Weights of a small image classifier: norm layernorm, patch size [4, 4].
Rows from block 4, named by matrix and row number. Rows with one number belong to one neuron. Each number is 128 + 32 x the weight over the matrix's rms, rounded and kept within 0 to 255. All counts start at 0. Numbers have three digits each.
# fc1: MLP up (model.blocks.4.mlp.fc1.weight, 1024x256), inputs 128-255
# fc2: MLP down (model.blocks.4.mlp.fc2.weight, 256x1024, transposed), outputs 128-255
fc1.223:132077128128039137116122128128128128128051128116128161128232128128128123086128128010172141128121128128182170134128184128128128093128126128167075135074128128211096116136170128161128066128120062128128081163161128176172128114118098151120128160062128182109092128122068116140073128124128086128251131128128128102152128128131128128128149156143162169176128110058128091102147159127128174181154
fc2.223:128128064128058129198128128128128128195145237084128121101077131128070161128128165122128128104178128182159077128128128128128199128190128128120112086167064128128128204128071090178152062137100170109169128127202129168134046128091128130128085048128128128014128115125147138034128042128142129114128178128128128173092127128167128037128195130069157128128128119128145128109128037128142142134128
fc1.224:101164173060128231099096128071073128132128195128098128142110182144168128128128128062128145128128073116128127106128181128128128128128128128128128177191101128172128128128128128128128128157128128090128128128128128128128123128090128128128187128128153021216128128198128128128128128128105128128128182145128129153182128032128163112128128128195132128107198128076147155128080128140128128128017
fc2.224:128128128128128190222128056087101128128182128108128128128192017128128053128136128120195128128154122016074153128130089176128128077128107164128128128109125155128151107113170153128106128128128128128186128160128087128156128128080121128168128128128128128128201172128128123155107198127128144128098131128092176128031087128128151128140128110128128128128098128185163128128128179108128178113128
fc1.225:128128179190204128128197128025159072128135121125128128138069187128102128151128087104128161141105068128137128135128152183013128060103128128112164167224128128152188093128128012249128236128183122128130213086078160155128128128024128238128128128128128128093121128207250081128181064128087088128128173128117125128128128128000069207128011128098051128128056128098161162128128142128187190105202
fc2.225:050234149128065128142081109079095128128186128128128173145100128128088128130128128215111176072128128128070041128128022213128048115098141146128075059051122079104128146157090184128055151049128201128079128116149128128220128079187206128047128104128128128145207128248128196073128108128128128128128128128128112128128128128094151255106128218128213128169128130128160128128133128189128129128077
fc1.226:111128074128128161197160178128029038128128195128128128179128128116128115188130185128250069128128128153056128128128128128128130128052128128128128128101146110128128128128169128128128131128128128128128167157084128185128128159050128128128128152098147128128069128128136128059128100188107128089128128128128200122128093156128044128119172115155178128128128157144128134121128128128128128128128
fc2.226:128126129079128043128181182128128128180156128135128118128162128071128161128156153142128128129128128128128128128141070108128076128100128128128128131128128141128128102196128140128128128128128128081128128128128128123175128151128128128143096086139128128119157128128120044128166128128190128128128172156101128128128128128153181041128125128128097185128143135128128128128205128083128128143143
fc1.227:128180128151128106107188111128128103231180128128128128128128135124176128098180155128152128128128128089128128128087121151174128128228128184124100173172128128128128128128128110195136146128128128186164131141078128128189112057128128128160079128128183084128128165128128096081093166128093106199087128091167128184128136159128128102128128128128084123128073128132128118019114128170165072128162
fc2.227:128200139128139121114145175160106141112128128087128032148102128128128148128176128102119128057141128128128128102128153128128128128127128106128128128128104103128131168128128086128128074128093128128128186088128168115121137205128128128128128128149128198128058128130128128124076090127111130128128091128099128120142095104103185115170128128128128128128128128128128128128189128183134160080128
fc1.228:128223108219134154187128128069161163128232128160063123128128000201155128136128098012128128149167067140128063105018061206128149128103128128128128177128154128067144016128088128255128128128080201140149128181128182048128166128128172128159150128128128122128185201128083187142116200123115160128128105089107098098155128128128155128128039128128141203075128128128107128209111022157137191254070
fc2.228:149092128092128115129096003091071146128181172133063128128128124090128135216128144128128141128128146039128173222128128061161128151060128128180128128123128064100078157128094033128136209128136029128151150128085128128164108049042125059111095117128172190128034063217164128128177128124160091128128128128219128099156128074128089130054155194102128128128128197128128149112197128052193066139128
fc1.229:128118128135128128128128128128128122128128128174109128128128128105128128119128128151102128128128111133128128114091128128128128128128122128139128128128128161171128128128128128128128138128128128128128128128128128128128128083128128128128128128128128128128128128128128128128117146128128128128150117168108128128128141128128128128128128165079128128100128128154128128128128130128128128128128
fc2.229:128128133128128128128128183128124128128128128128114116169176118128128147128087128128128128128128139128128128128105128064128128097142128122128128128128085097128128128128128103127156128126128128128128128142128128090128143128128135128128121128128128128128128128128124128149128111093128129135108128128128128103178099128128136128134128128128128184128118128128128128159128128128128117128162
fc1.230:127180203190196169093128142128128128140128180128112128091142168067199156154218145090128128166201128090193113200128128121000128128128182153128128201128153115106128128128128165110183128128194128133068196100114128243128152054128128191020128126057144128096131076078085128118128040116101087166128128082128071060161174128128133211128128033197128122128039128161093170128128164166144128006115
fc2.230:127036039179128085245148140069105128172142132128128060128128128096128135128128119067164128111128128128128104044181128219057128144128068176253128128100128100181128128172102051064102048180025140095128147128109087097128128196192128155165128167174153128128128125219128109128181128134179128143128128128128128083128181174128128183107126128128124165170127128071078128018241095116128128128146
fc1.231:128128102162128128128128128128105128128128128128128128128128128128128139128128128128128128128128128128126128128128128128128128128168138128128166128128128128128128128128128128128128128128128128128128128128128128128128128128128088128128128113128128128128128137128128128128128128128137128128128106128128128128128128116128128128128128149128128128128128128128128128128128128128128079132128
fc2.231:128128128128128128128134128128128128128128117162128142128128128128128128128149128128128115128128119128128085128120103128128128139128128128128128128128128128128128128128128145128128139156104155128128128128128118112111128128128128128128128144132151146128128128128100128118099128128137128128128128128128128128128128114128128128128128115128128123128128128128128128128128128135128128128137
fc1.232:128128128138180153128138161128128128128128128140128128128128128106128128160162153094112107128112128094128128163128092128118128128056128175150128128098128157128166134128128123128073128123128128142128128128092092153107169128128140097135128128128128128114063128128128128075128128128106098128128157119128128113155128128128158128158128128096128128128154128104114128117128128128128128126128
fc2.232:128105128128128128108128128128128108128128128128147128128135128128128164174105136128128128128128128128128128128145163128116128128080160128162095128128128128128128130114128128157128117128128111126115143104128153128128128128150096154095128128147175128121128140129128143128139122090128178128152128174128128114128128128161106128128126128128139106128128119128171128128128128128122128097128
fc1.233:128143128128128150164144168093128128128128128128128150160128160104128128080157128025128139128128106128037128128128128128107128168146085071163128069141128164082128128140128128128128128128128128128128128118128087158156128145128179128142128149128158128197128128128095091167128128147127133128128128107128100139128085128128126128128147119128128128128128087128128128243090128139128119128128
fc2.233:157128158131066128128128118128128162128128128128128141128167082128128108139128119166151050188219150128128112137128128145180128089128128128128128128064128088128154051192128128076199169128156128126052116091120163128165133134128191128211128128128128128109128128128128133108128128128138136128128116104111128128151139096129128128128128128023128128144132128128106130051128073128083128121128
fc1.234:128128128128128128176128128128128128128117128128128128128128128128092148128098088128115128128094128109128128128150090128128163166128128151128128119128116092128171103128128128128128128128128128128128128128128128128128154122128128128128128128100128128069112142128148156128128175128129128128128128109128128128128128128111128158128128128137128128128110128111128128080128135121128128128134
fc2.234:128128131168128128161128128128143128145128128143128161134128108155128123098128128128128128106128107128152128145128128128128128152128128128152128128128128093128108128128128128072144128128128128128115128128128128128128128128128128128128128112128182128128128128128128128128128128128128147128128122128128128128147120128128158105113128128105128128080100128128099128133128128155128128128128
fc1.235:181128093128060128128189128128079128139128169065128122128128087128078197221252128219128128111128130178128128084100145128037128128128128128128128128121074060079089128128128128169128128114128100178128128128142128100090170128129128108128128146128086071146128128124128128168128128128174075128059034111128057128128133128071128103124157128162070083192188044128128103000128044128128060086130
fc2.235:094051138176085156127145027002128124128124090128128085152128094128128128077100203142158238128145128128184085092128128045128086226068108128128128128102003180128128128128191183128175128213114169157128110128128047128128177143128063119128128128128110128057208128128161147128089105106128155096103044119130128128128128128128128128128128128128024185128128128128129142128143094101149128148128
fc1.236:128128128128128128128128128108092153128128112128123104116049083128145171128153128128128128128128190128168128096129153147186160128128128124148128154126128072131128090128145128128128128128148128171128106147128187128184081118128128128128100128076080128128130097112128119193128128170161103128128071122149128128096128106128128161128128128128048155059115128128118074128217118130172115128118
fc2.236:128128128128120116000128123128128252128128076089128128128128128142176124128084128101128128069128128128068158093128053095128085128166128128128161084128128128128148127105135118141094149171136158106128128128128086070180128128158108128160128128144128128128176178144128128128128092128114128089123083128128128182128128089128128128128143128167128128128128119141128128128154128128137119073128
fc1.237:178128179128128128100157128147152128128128128136104128128085128128140128128128128128142083128128128128128128174120128128131128126150108154174120128144128083159160128108168108128128128175128128128128128127104128128105128128089154128128144082092128128161161159078128128128128135140109106128128128106139081082143128128128118129128128147128128092128123111128090103123128128097148136128128
fc2.237:100090128152128104128116119158108128164128128094128112128128128159128153128153140140132128128131165128128117136134135128122128152128128128128128145128128143128128128123128163128126139128114097170172128093103177168119130128128113128128128128128158160128128128128171128128140128099170128108143100128127128123128102160128128104130128128094128128128128128128128128102128150055118128128128
fc1.238:128128128128128128128117102128128119067128088106128054172128130128123128128061095142128128128128128128128158128128128128088128128128108130134128128138128149128149128128128114118128128116162128093128128128128128128098144128128128080094128159128107130128164173128093153158128114128128083101128149092128128128128128200125128128128140128128125128125095128128128128089051115128128151128128
fc2.238:163115128156128151139128128128143128128166128128097142106128113128128106083089128128110128163095112128128128165128128128105128121128128161128128128166139128128083128126128128128128145128154111151128128104128128128089128170128128128128128128142128128128098128087128153106128121165134128078135107177128110128128128153103128112108152128128102128150125128128128128173136128119163106093125
fc1.239:128079128128077194128128118080116128128128150145128128128159128158155128128128128128093112203073125210085128184096183084128171128128132128128074135113128176128156159128139128213128110152102128128128133128128128141128128075128128136140102141128133072126128128138128128128128128092146128128149113128205128128127135126128097140128136178164128088128128128135107128099128128143092151128128
fc2.239:129176147155153172128097128184106140128099184148080096109148097128079092128128106128132135128107128139128092140128079128128128191092128128128112082128116162162128150148065128164109092128128128128128128107128198150147104076128033128168128171065118128128196128128128128126092152192128128153113087128128130158122170104115128161085076128128145128115128121128128118102128158128128151128098
fc1.240:128098155043078128084128149128017111226232086128167029178128128114128128092096141095121111130070229151155085120128175192128125205114092209128148157220093114096128092209128048181066108128128128071128161128128074166128128128138239091218131067046095128128069112128164128128208154128128128128224046128128017232157128125128128128128157128082182182112195128173072128128059140235085139128121
fc2.240:060162177128202128220200099148167128183128138133143230128128128180128212128043128128075168128128128128160128128077182128128000142102128128215128019176128128128179128083128158128128126098191075172058173192062128124128128202128216192130128020128100184227128107170128076178018128120150130089076128167048151102128123000128127128128128097128047107179214103128195189128132128128128095128128
fc1.241:110161128128128128126154128128128150105128128128128128128128128135138128117128114128128128086182080091128170128128128128128128128141128128128128128128128081151128128128128082128128177128128128128093128128166128128128128120088111120128137083119128090101128155093128126128153128128139128128128128090141128128105128131128128128128128148128149128112128102139128128105128088128128128087128
fc2.241:128102128171148128128107128128128116128128073141128076128091128159159120161128104128128128110128122128128128128132128119128128154128128128152100128128128100053100136128128128128128128109102119128128150128128128128128092128104128128128131131126159132110128128095118128116157114152128128099124128128128128128137128113128126128128174128126128128152136128128135111128128147128128074128128
fc1.242:128148134128128130128128128125128128128128128128128128111128120126128128128128128128128128138138128123128142128128128128128128128110128128128139135128128128126128128119128141129139128128128128128128128119128128128133121119128128128128128128128128135129128128128122139128128128128128128128128128128144128128110147128128128121135139128136134130128128128128128128128128128128134124128136
fc2.242:128128137112116128128128148128112145108128128128128128128128128127128128128128128128128128148128134128128128128128128128128128128128128128128128128128128100128145128136128139122128128128128151128132128128128128102140128112121128128128142128128128121128128128131128128128117144128128128128128128157128128128128128128121128128119128128128128128128111128128128128128128128128128136128128
fc1.243:193082128128128128128128128128080092109128128170078128128160128144128128153098128128128128128128156128168128128128128128141090116128128128128029128080069128184212164128132132081128198170136128128072128118128102023171163172128128128128128149128050128128128058171128162105198006128128128128171128134129122128144128156077144102128128128149109034128128128192128065153230128128087149128128
fc2.243:128128128152147089101134151128217106071204128043081128219166128128199101084128115073128128128128103155128171159128128128113117128128063128128128098128179128128228128128128128194029166128128128128128128128128128148128212118070128084160128159128128128163128128095128128185169128128128102128112133128168128072088128128128178128128128128109128128184085110128153100142128116094113181128128
fc1.244:174128128128128128128171128087100108112128105153128128128101128153128099156128117196128123128127128014128082128052128171141128128146128128114128128121207152128128128053128128128128075130159128128126128162128111180128128128090128180142131156136128128122147128128213091115128101154128138128153128128168128099114057128128128199128213128124128128128128127128128128082128104066128128128128
fc2.244:128112174128128128128128128128187128211128170078164120097128142059128185128180128071128128066128116152056128157151128139088183128128128128089128128128128169187128128135128128128148128128107128128115147055110128107128128087128128128128128139118128128080128133157128128176076141174128128096170128110121128128223255128128128088088137121176128065088190128039128128133128112128170128157081
fc1.245:062068128190128128128128107128108068151147128153108128128128096150128085067128128128128136128095085169071128128128171128167159128128128057128128110213128128085128210128128129104128074128052147141068125127148128137128118081159128087128128128101128172122043104139055128085128128128128150148128173128128128223128129128121128128121128128128128128204202128132128117128128128098128128128151
fc2.245:128128169128128099122109178128128126132128128128128128164128128101179128128128128128155133124101156128189128102128068079103128128053128183128128128128128183255128061128156128128167128128128128128216188128128174128128128120182128128120226128128069093037205131192070094128168117056128094128128187177155089055084128128128128053128034177071115153061047055116199128132094144122166099190126
fc1.246:128128128148128128128128113128128128128128103139126128128128128128128128153087128128137141117128125151128128128128128101165128128128165128161085128128128102081101128096128113128128110114128128107114128128109128128128128128128128138128128070178098128069107155188128128100179123128128128128128128128148128128150106128128120128128141128138128077128128128128121128128094152098128093087128
fc2.246:159128128114128145153128128145113128166128118128115128128128106128128128128128128128128128128128128109117088128138128128111128128128163128151120170128128105128128119128128095153128128151128128160128124128138123114142128128128163109124157128111128083128159128128141128140128128128128127181160128160170103128124128118128105128128128128097148121157171117128143118128135128175129128128128
fc1.247:128128128128128128104128128128128128128128128128128128125128128128123128128180128086114128120128106128128128105128128151128128128128128128083128128128126106128146128128128134128097128120128128128128128109154128128139120128124128128108128128128128128107128148098155134128128078076128126130128128176128128105128188129128098128128128151128099128128128110128113157128128128128128083157128
fc2.247:128128145128128128102128148120128128137114128133128128128128138128128128128128170156128128128128128128153100128128128128128128128128122128128128128128128128128128128128128128121124103128128128081123152171128095128162128128128128128128128128128115128128097153128128128128121128150128128128128128128128128128128153128128153128068128128128128128128105128140128128128136128110128128136116
fc1.248:201128128128128128128164105128128128175128163176170128083108128109128043079128111128124096128128128128152143088057066128128128162136126128178128100128128142094115128128128193101128128167128128125128128128128128178128128128128128128104128128166125162128101077128128127128128128128080091128128128128128128162172166128128128158102130107080096127128154123171145168128118126059128138128128
fc2.248:128128150128128128128128128128128098128128105098128138128128107123087153128128165097128128128194153096169168137126089128128106151153128128102109128085178105116136128079142128128128128138112125102128128128063128125128128112128108128101137128128120128128157142128108128140178128128128128128128186128128128153119141128126078128128128128139128128153128128128119155128109128166128116110128
fc1.249:201130128099092128125123192198029065121051128154128196128128128119111128128128048038128128128128128203128128139146128128128128036128128128128170021128198128128128128201128095128159204128039151128128128128145123128128109129097128165103169128151060128114219157094128128128133128155128023111128131128128128128106128128128067172128128128066128212110128128197128128102128145099128200128128
fc2.249:128102123128128086170128104128128128047132128135128173128128105139239115174138143249148088128128115137128128128099128128092113128136095126128184128097128128117166128120086074128135105085059128128149128128100128128212113128128128068128172091128128090128060164128074121152135140128080128132128128091114172128081102081106240156111126128128054128128128057102138128128128128128071039209151
fc1.250:128128174128121128068128147128097144128128147128158128128068148128128128089111134128128176128128128134128128128114128128145128166128090128149125128128155128128128128128122128128128125104128128128128128136128139128146128208111128128101128128128128128128128128170128112128128109128128128128128107150128153128128128128128128128128128128120128156092079090137174128128128128047128128128128
fc2.250:128128128142128128128128128099111128131128119128128128128128128128128128130176166147128128128166128128128128128128101128127128128136111078090201071152128142128128128128125128128121128137128097128128128128128128070176115128128128128149128128038134128128128154128128128146128128128144128128128140128128133117137164128128128136096128128128128128125128181148128128128171128128128128128051
fc1.251:105128201128200136128128191171126128128092189078128115128176163097128128116115154128128070186086128128124128128128128128128148122128094169089128120128128128128128128128169128128076128158128174128128165128054128102148128128128172154128176100128128128110086128128128128128128112128128119128093128123090128128141128167120128125128101100128128128128212128095096128128128128129099157128085
fc2.251:128128128128159104066128169128150128146128128129128023128128162128128128128128172134128128128128122128099128148128128128128060128073128126128128128128128128108119168193128128128120081128128128128119128128128128105128188137145144128088169163128128128128128128128128081128164192128128128128113185128081128128128128155128090130128114122128128129128128128092120128128128128059128149128128
fc1.252:128128147128149128140108128100144119128119157117158128128128128122136150128128141098128107146128128128128092101128128128096150128168148159136128128118128128134128128158128161111128118112138128103094117145128128122110112106128118113128140128128149128128128128128128176128157112128177125128113128128128116128148128102119128128163116128102128144105128115142128096146141128105170128128128
fc2.252:114145114128119138128111128128128159115159134128136128144128138143136120128101128093148128128159107143128101128128128141127114128141140128136128110155128128116117132127124093128128128128136136128128128128128128144115112128128139128157128128128128145174128128107128128128106145128128137110128124128130157143164128136128142127150128147143111092112128140122128140107128128149117128121123
fc1.253:089000187128130128132074141134119074078167128128128099128128128072128117128167174128155128181128207076114065128169137128099143128200128128119130128117128128128107048201128128168128184128128068128128128128114128159128044094025128128128128090128128113091128190128076022098129128206103117128128128128116190128130097128128087092115193102067128128079119103128128129131128128144168128044128
fc2.253:200096128128101117128198092128231186198067128128128040163123091219128200128128128072150128087128128128128088195030066085128128159165128158068128068128136084128128128022128095128086128128113237238176012128071015128128093128125219121128126128128128112130128128128128128190128142081121172234091121136128184065124128187128127128128098255185096128092132128147155211128212128104128129045128
fc1.254:184101128171114128128128128128132128130128128087128159175150178150106096188178118176128160129123128128128180069128128104128048083128150128109128145128128128055128128135160128128128139128134128128128128128128128128128091084128128128132178128126103128119088144089128157128128128128108128139128106103155128153175128128128128105128128128128128128128089128141128128138074128128158098128116
fc2.254:069128128128174128170162150128128190070128128128151108100128158149152128128158164102116128128062105128147145152128128098128128128128128108128128128128085128117128128131058161128142099128168128187128128128128128157142128128128128089152128128128128111058128128182123116128174179164128145157142128149095128128108128104128128121098128113105128128128128167128128128128128128128154128128089
fc1.255:128128128121128128128128128128112128162128128133167128128102128135128128128176128128128128128128112128128127128073128128128124128075128128128128128128128128128128128128128128128128110128128128128128128128128128140128128129128128128128128134128128128128110128128128128128105128128128128128159160128128128128128128167113128145128128128128167128138146128133128128131128128128115128128128
fc2.255:128128128098128128128128128128127128082128128128128128128150128152128128128128128128128115145128157128128128128128128128128128145128128085128102128128128128128128099147149104128128128128110160128096164128113128128102158155139128128128128128145131128128110128127128124128128128128128128121095128128139128128085128128128128128128148128128093128128128128128128128128128115128128118128128
fc1.256:128128128141101128102116128074166128087144128227141128128128128103128128128186081128132128128128128149105154128103128182128081128180174142128128128107128128128203048222120128128166128128167128128196165106132154165128128168128128081128158044197122167205128128128126121171110173128099079075128096172128032140128187154106128149093061128128128128128128150128128085128128148128177074084128
fc2.256:128101099138122074128195128021138161095089128128092199128128128097103120128128167128163128212071139185128161128076114128188128128058128128128128152128128165080128128100128128128132128128128153096128136079123090083215128128138176128128128136128210128128194128166128102129128142089159124096128168128092103138120066097182113128128177128089108128128148128128128128149070112164098128074128
fc1.257:128014177128128128159104097128128128108194122189052128128128128087103163095128117128128128128084105128054162069128210133105074128128115120128128153128159128177166190137044128107128084128098128128128128176162128091128128128175170139128128077131079128048128113217198104133170128227128128128174112182128135128195251049128128203092128065128133128128111128089197128163142128195131182125056
fc2.257:128128128128114186128131128164155128099058128128128166128127067128137128128076128128102128169183196128156128143128035040128128128128241128092045159113135128128098128098128032139088128128128128113128185100090128108139128128128118174128229128133128128128127128128067110128128128128161128128128128113100128128214169054128128112128165132126124095063128121128151128120128181128128135128128
fc1.258:192147160165134095075112129128110106076187128160128187079113128128234128115128128150128077128128128119045058128098128128128128128128128128128087061128099128128165077128132188194128128128170147105061072128138099171128128094103151128128064125135147193128081120128128128128148146088128128128155128184128169128128122169128128096128209188125137135128185128128128128128128086109128128128107
fc2.258:128070203128128182060194156188128128108128128128144149198086120072128140143128128128128128128083035161129128071116128137128150167201128205174128128001093135128174173145137128201128126193128109136125187116098124095128128128125128103128163157128128115115211128150125173134128151052128083159128159076128128152128139102128110128128128179128128000153070190072128161128072128128051122125128
fc1.259:083128128128099182172152128072158192128151116128128128128128128078151128064128128128162154126128128128068103128102128128128160072118128128146128128120128128128165128128128111128128156128128128066128158128128128156128128128150128128114143128085128128128128128128102128128110128128128084128128125128128103124128128128128155119128128128128117153181143128169181128112136128093128116128128
fc2.259:128164128043128128154096128159128159118128122128128131128128105128128128128099131128117128128128128161156140099128097128128128128128128106128128176083128142128202102128097169097088067128128128157128128128128128128153128094128128187128128128128142128128128169128128119128128090128146121115109120110128128128103128158128100104087128128131160128128122128163128103128128128128128105128134
fc1.260:095128128047165128160032107128128155131152128193090128160161186128128179128128076106076080152128225081128050128128130128128128128163128144178106128128128041080090128157128128128128149128144128128128128128120128182128097154114125146122128128197128128128128128145128160128114128128118120128128038128151128128128146148069107146057128220101109104128128152203128143165168104128180075128165
fc2.260:128105128128128126154128128128128128128149109128128128128145128081128067128128128128247151128128128128208129128116128128089128128128067151128128211128128221128141128183102128127172128128128128129128105128005128043134093124117130124124100128029128128140128128104092128128068128097128128128128041128128165128140128048128105214128128058128128131182110101128171128218128128180146128142128
fc1.261:134128128128128128128128128128128128128128120128128126128198196128128165128128128128128120128100128136158128138147141128128128128123128170081165128128153128128160128128128117097128077128128124128165128128128141128128114128111148169128128130128128115155160128128085128088128059164128118128085121128128115128128128128128128128128128128128128128119135128128128128128128128128128128089108
fc2.261:104103128128128128128128185128128185128128114128128127137128128128128104128128128128128106128128128128128128128128099128128128128128156128128061128128128128128128128172128134128128128128128084128128141128107128128183128128110128128152128128128128146128128128128128144116046128128128131086071079190128128128165167157128116113128110128162128181175154128168072120173128128160172128128128
fc1.262:196128175081093128128194128158098128074128104135069166128128128145097132128145231128128128163178128068128105068120100036128128181128128128128128118128128133161128166128056128131128157079128128128118128140128128128125128149128094128088186158113093183089128110084143110103128143122128167080103092133183118135128110128110080128156128161134116162078074128128128207128128116128128128141128
fc2.262:128128094128128115128135114128112098128128128128173128115128128114087128128051128215201128089100128128128190159164128134128128168128112128118128123128128128162128162125169127128128178151129128103128128115128128150128128128144157063091150193128128058181128128128128128128128128128128128128209128153128128128128128128133128104128121183155128128096146162128128128158128105128096128128128
fc1.263:128084133128072128115128128150149128162213157146065122128216127128176220138168128158086159128128087128023128128053128128161086045049159070128128157128083204128128117128170111157107077128141128128128130000163128064128085203128220128108079121128103156186132057152092128212144128084139057128249004128128106128133177131128122128144128128128128162128084128092088128165210129128128128128128
fc2.263:128128128228101098060030151146128128200128128155128128134172128072152032127128000128128066128244128197167178128128088128128065134218174165088128046128066156161193128128122128128154193086128116077123152180128128218201204128111128128163165078130128128143128145066183128150109128128128128128104128058128117095084128098157128164128128180128233097031207128184168115128128128098128172028128
fc1.264:128156128128196175095128128128171108128157172128128128143128128128094094109212128118161128128123113197128094128128134128128128133056128128162117128164128103128128151128109128072077109109066128111108181099128128174134128128113128128140128136128139128128128128133080128108128151128083130128128122128080128128128162098122167178090172128128128145149059128132107153128128095128152128128128
fc2.264:174128128128084113128086128123111128128128128111072134120108128128128128149152168195128128089128128128128128174125144185128128128091131092130128144176043082153128128139139128128141114128128128128128128136128128128087128128155185128124128160147128155165128162128108128128145128112128128174154128128128128074128068128119154120128175109117128128128120128111128128143128128116128128104128
fc1.265:128128170173128181128128125154128178099136128132128085169128106159128159156128091128067128128115072128128128059128128128121121128155082144085147086127128128101128128128128128035128128085128166128128128118098128128173128128128128167128128128098142078128128128128128100128128180090098076128100118132128128128128197128082128162137128128121184198151128165159128128069128114124143119080144
fc2.265:164128128128128100128128134064159126142128128128115128127080144128144114103128177128066128128180128151151128105178097141128128215128180128089155128064186185128135128082128128094128121128128128128128159187148101128128128123091128069140117128128128081128128128143128128083151093128150128107128128128128128128128187174128128128128128094128077128128166128114135108150092165128164128128128
fc1.266:128128254117128128031114142038074049056149128108120161055083128145158128128128115048134128216050075108226247128127212128090128128128159128128088112116244061166128010050187213128115226237199227090085175255128128128128068128032046161128189128212177048122128158128092128080138082240246039148064141135193128128112102128141252130083134061038061195128104176142104191051059077183128141135137
fc2.266:014165128135204051128198178008128076169043252111044084153128103062005103128128128128128180164108128163200128190103128128163042168128128048155239128239040128128046173128122094100187106128000115128024128046146248090136046142146065128128040115049128206196142128000018128128128128128000020128255136058142128207128124128163067128048128128128128114128076181066191074128128122128128009072215
fc1.267:150159137184177128128091128180166049095128199114048068128128131128171137128128106043128128107097128090128225153128127161090128046128128128128128098128155078128128128128134128222130128173085115128145231128115128193128054101128224112076128128128111184128105120128128052128097143095082128128128182036140201191058056084128173128128128128128128128128128085128128146128039085135128171176068
fc2.267:128106128128128062128128036128128115128128128128128186192112140128171128101128113147090128128177146128128155128128128128128123166158189128145174128113115143128128217128128128128044041084156178128160128119217128187128161128131165178145128128146091178158131128155128176119030128126128175159128128220154127128128157085128033162128094128128069128066128128163128051128184092128128054105128
fc1.268:225128218136128165034153128128047079055128158249164128076128128082128102076159211129108148128128131120069128129176149128128060099128128034128103108128118128128073239128128128044128184179128032128128056128128164128174115128115183101136013128164183100156139086128105128051056151128054128123175191128128128128128102128128128205124170162175163136079128128127180170141218128128122054212128
fc2.268:128108157057092128156190128230126149128075122072128128128248153248168128128128128176128056128167187128138070131094128128128128128128135087128128007145078134128128128208128128050104113127106128104088128128099119128115128128251014128209128128152081255104128132128036027128128128128156213130066131193149201128128156128038128143054128122096103128102089171032075123113011128128094149128128
fc1.269:111128128128128128128128128092128128128142128128136102128128128128128144128128128128128140128128152128146128128128128128132128103110139128128122128128128128128128156128128156128128128139128128128128140128128128128128128128113128128128128128128128128150128128128118128128128128128128128128128113128138139150128109128128105128139128128128128115147133128128122128128128128128128128128128
fc2.269:128121128128128105128128128128128162144128123128109128128128128128128128128128128128128150120123128128128128128128128138128128125128111153128128128113128128128128128128128128128128128128147128165128128102130128128128128128115128134128128115128128128115128128121128128128099146128128128110128128128155128128128128115147128119128128128128128128128117128128128128146128108128136143128128
fc1.270:165128128128138128128094000128138128246128128128091128066128145128249128128128198129198211115136128089178065128220019128128128128128100154196128128128163128127128128128128128102179234144128128123128128174130128128085108089074185099128078128041098128169128183128128191255128232117091176128098128086128036149050123034088000113128081222200255091128139124083136143116128086190171128128097
fc2.270:128128166109098237202128215047138224067128225079109128128128221074000128128172015178026049200128200128122128128128208128173128169128094128034141128246248072128111174128071217088128024181145049024206196128128086116128171128077128164049173182128186083016128128082128148096128091128177154104128146097165161077118063218180135119255097121194189181128128128094169159084128185230128223115153
fc1.271:083181109147128181128148107156148128128077213069088128128132128190128128197128166127128128142128128128128052131128128128128153128131173128128087128157136117128128042128128162043128158189133128128049172197128158098128128138099070128128071128128128094128128132101106184128198128128128128147124074128074105128128128128169128128128128128132192111128128128128129128128128128168125128128103
fc2.271:205128114128105193113128128129128153140087095161050138128127128101128173111114128128128145058128096128081128141128128157104140206147128128128128128128128128184093128128067141128060128128088102128128128128128108177128128128163196105176130128128155074127100106128155128121128128144150131128117135146157114113169111134144146128128110128128128128128149128128128092128128176128063151128092
fc1.272:048128128114201068128128045128128128169087109178128022099128255082128202151164128128128153128086145101053128086197078128128128111175128173128128128142075204128210171088089144131215128019105084136147151128190207167128069093128159128135128094134097128118113140151145128162164191128082105157133128128161180192128128128078128111115128197128147128128128143128068147128183149128206101117127
fc2.272:128178128109128161145128181128129191128068128140211128090128209128128097128128151041128128173188128060128128110096199052128128170186001128121190092123001196128144128105128128068128166111118128125128045128139128128143128128203128128172080110128128027127086150128128128225214128128114136222136128127128128128129011065128204153059038128125128128128128143209138170151078019099159167252136
fc1.273:128096148132156137128163156128160128128157128128143120128126128128100128145088128122173104128074128114128128067132128101128128105111092128136128104147128156132128161168146128122128128143128109128101160128128150140128098146092128128128128134128173198143128128128144196109077128128099128126153143140065137138151128096116128134128137127132128128128170128161128128162130155128196128128128
fc2.273:134128086124087111128139172161137128128106102152162128097043128117128105127128128128128158128128132128128128128128160156128120111107134128140169128128138122128128128113201128102128128090128154128128128128128148140168128128128101128111108197128151110128087134176128105128128128128095128128086077130128084111128128087128128128128080128128128153128128128128129145128117084084128147109155
fc1.274:121128150175128153128097128128055065128165098062157074128156107058118128152208128128052063128214136101183068074149128128090128128179128061122193211130128044151186081128128128152128128115141128128128128115159128119046070067128202128178128128188128128185149070152204128150177147128163128126144160128179093128128128123071162160135128128128128128128128128086094150128128203085174128101103
fc2.274:189112127128117152100238128128053128173128128162046128128128168177083022128128189128128074100128128136128128128116128161128128128128120093170098128234150167128137134145152139195128128128128128128129159128128114128100209102128128123115128128154128128074128073069128128114128128095075159128066067128128160128177128113103113188169091128057192128128128161089128128128128084161094103128128
fc1.275:173128128126128158148128084128128113128128128131128112109128128083128128128149128170137117128198069097128128057108083076037120128128128128128128128119107128128128115157128128086128096128121128128099128128128128128128152069128128128128128128128128128128106128144108128128128180128121128129129152120128128128128111128128103128128128128128128128149128128147128128144199126128122098097128
fc2.275:128112128128128128164045128152128126105128128185061049134113128128128119128128117128128128128128128119128132109114128128193128159128121128084087174115128118160133128128153128128058157128154128214122091128128128122073128111155128128128065128128128044082128128128128128128128128128128128128128128194159107174149128096114213162110101139115128128128128128133092031191085097165128128128128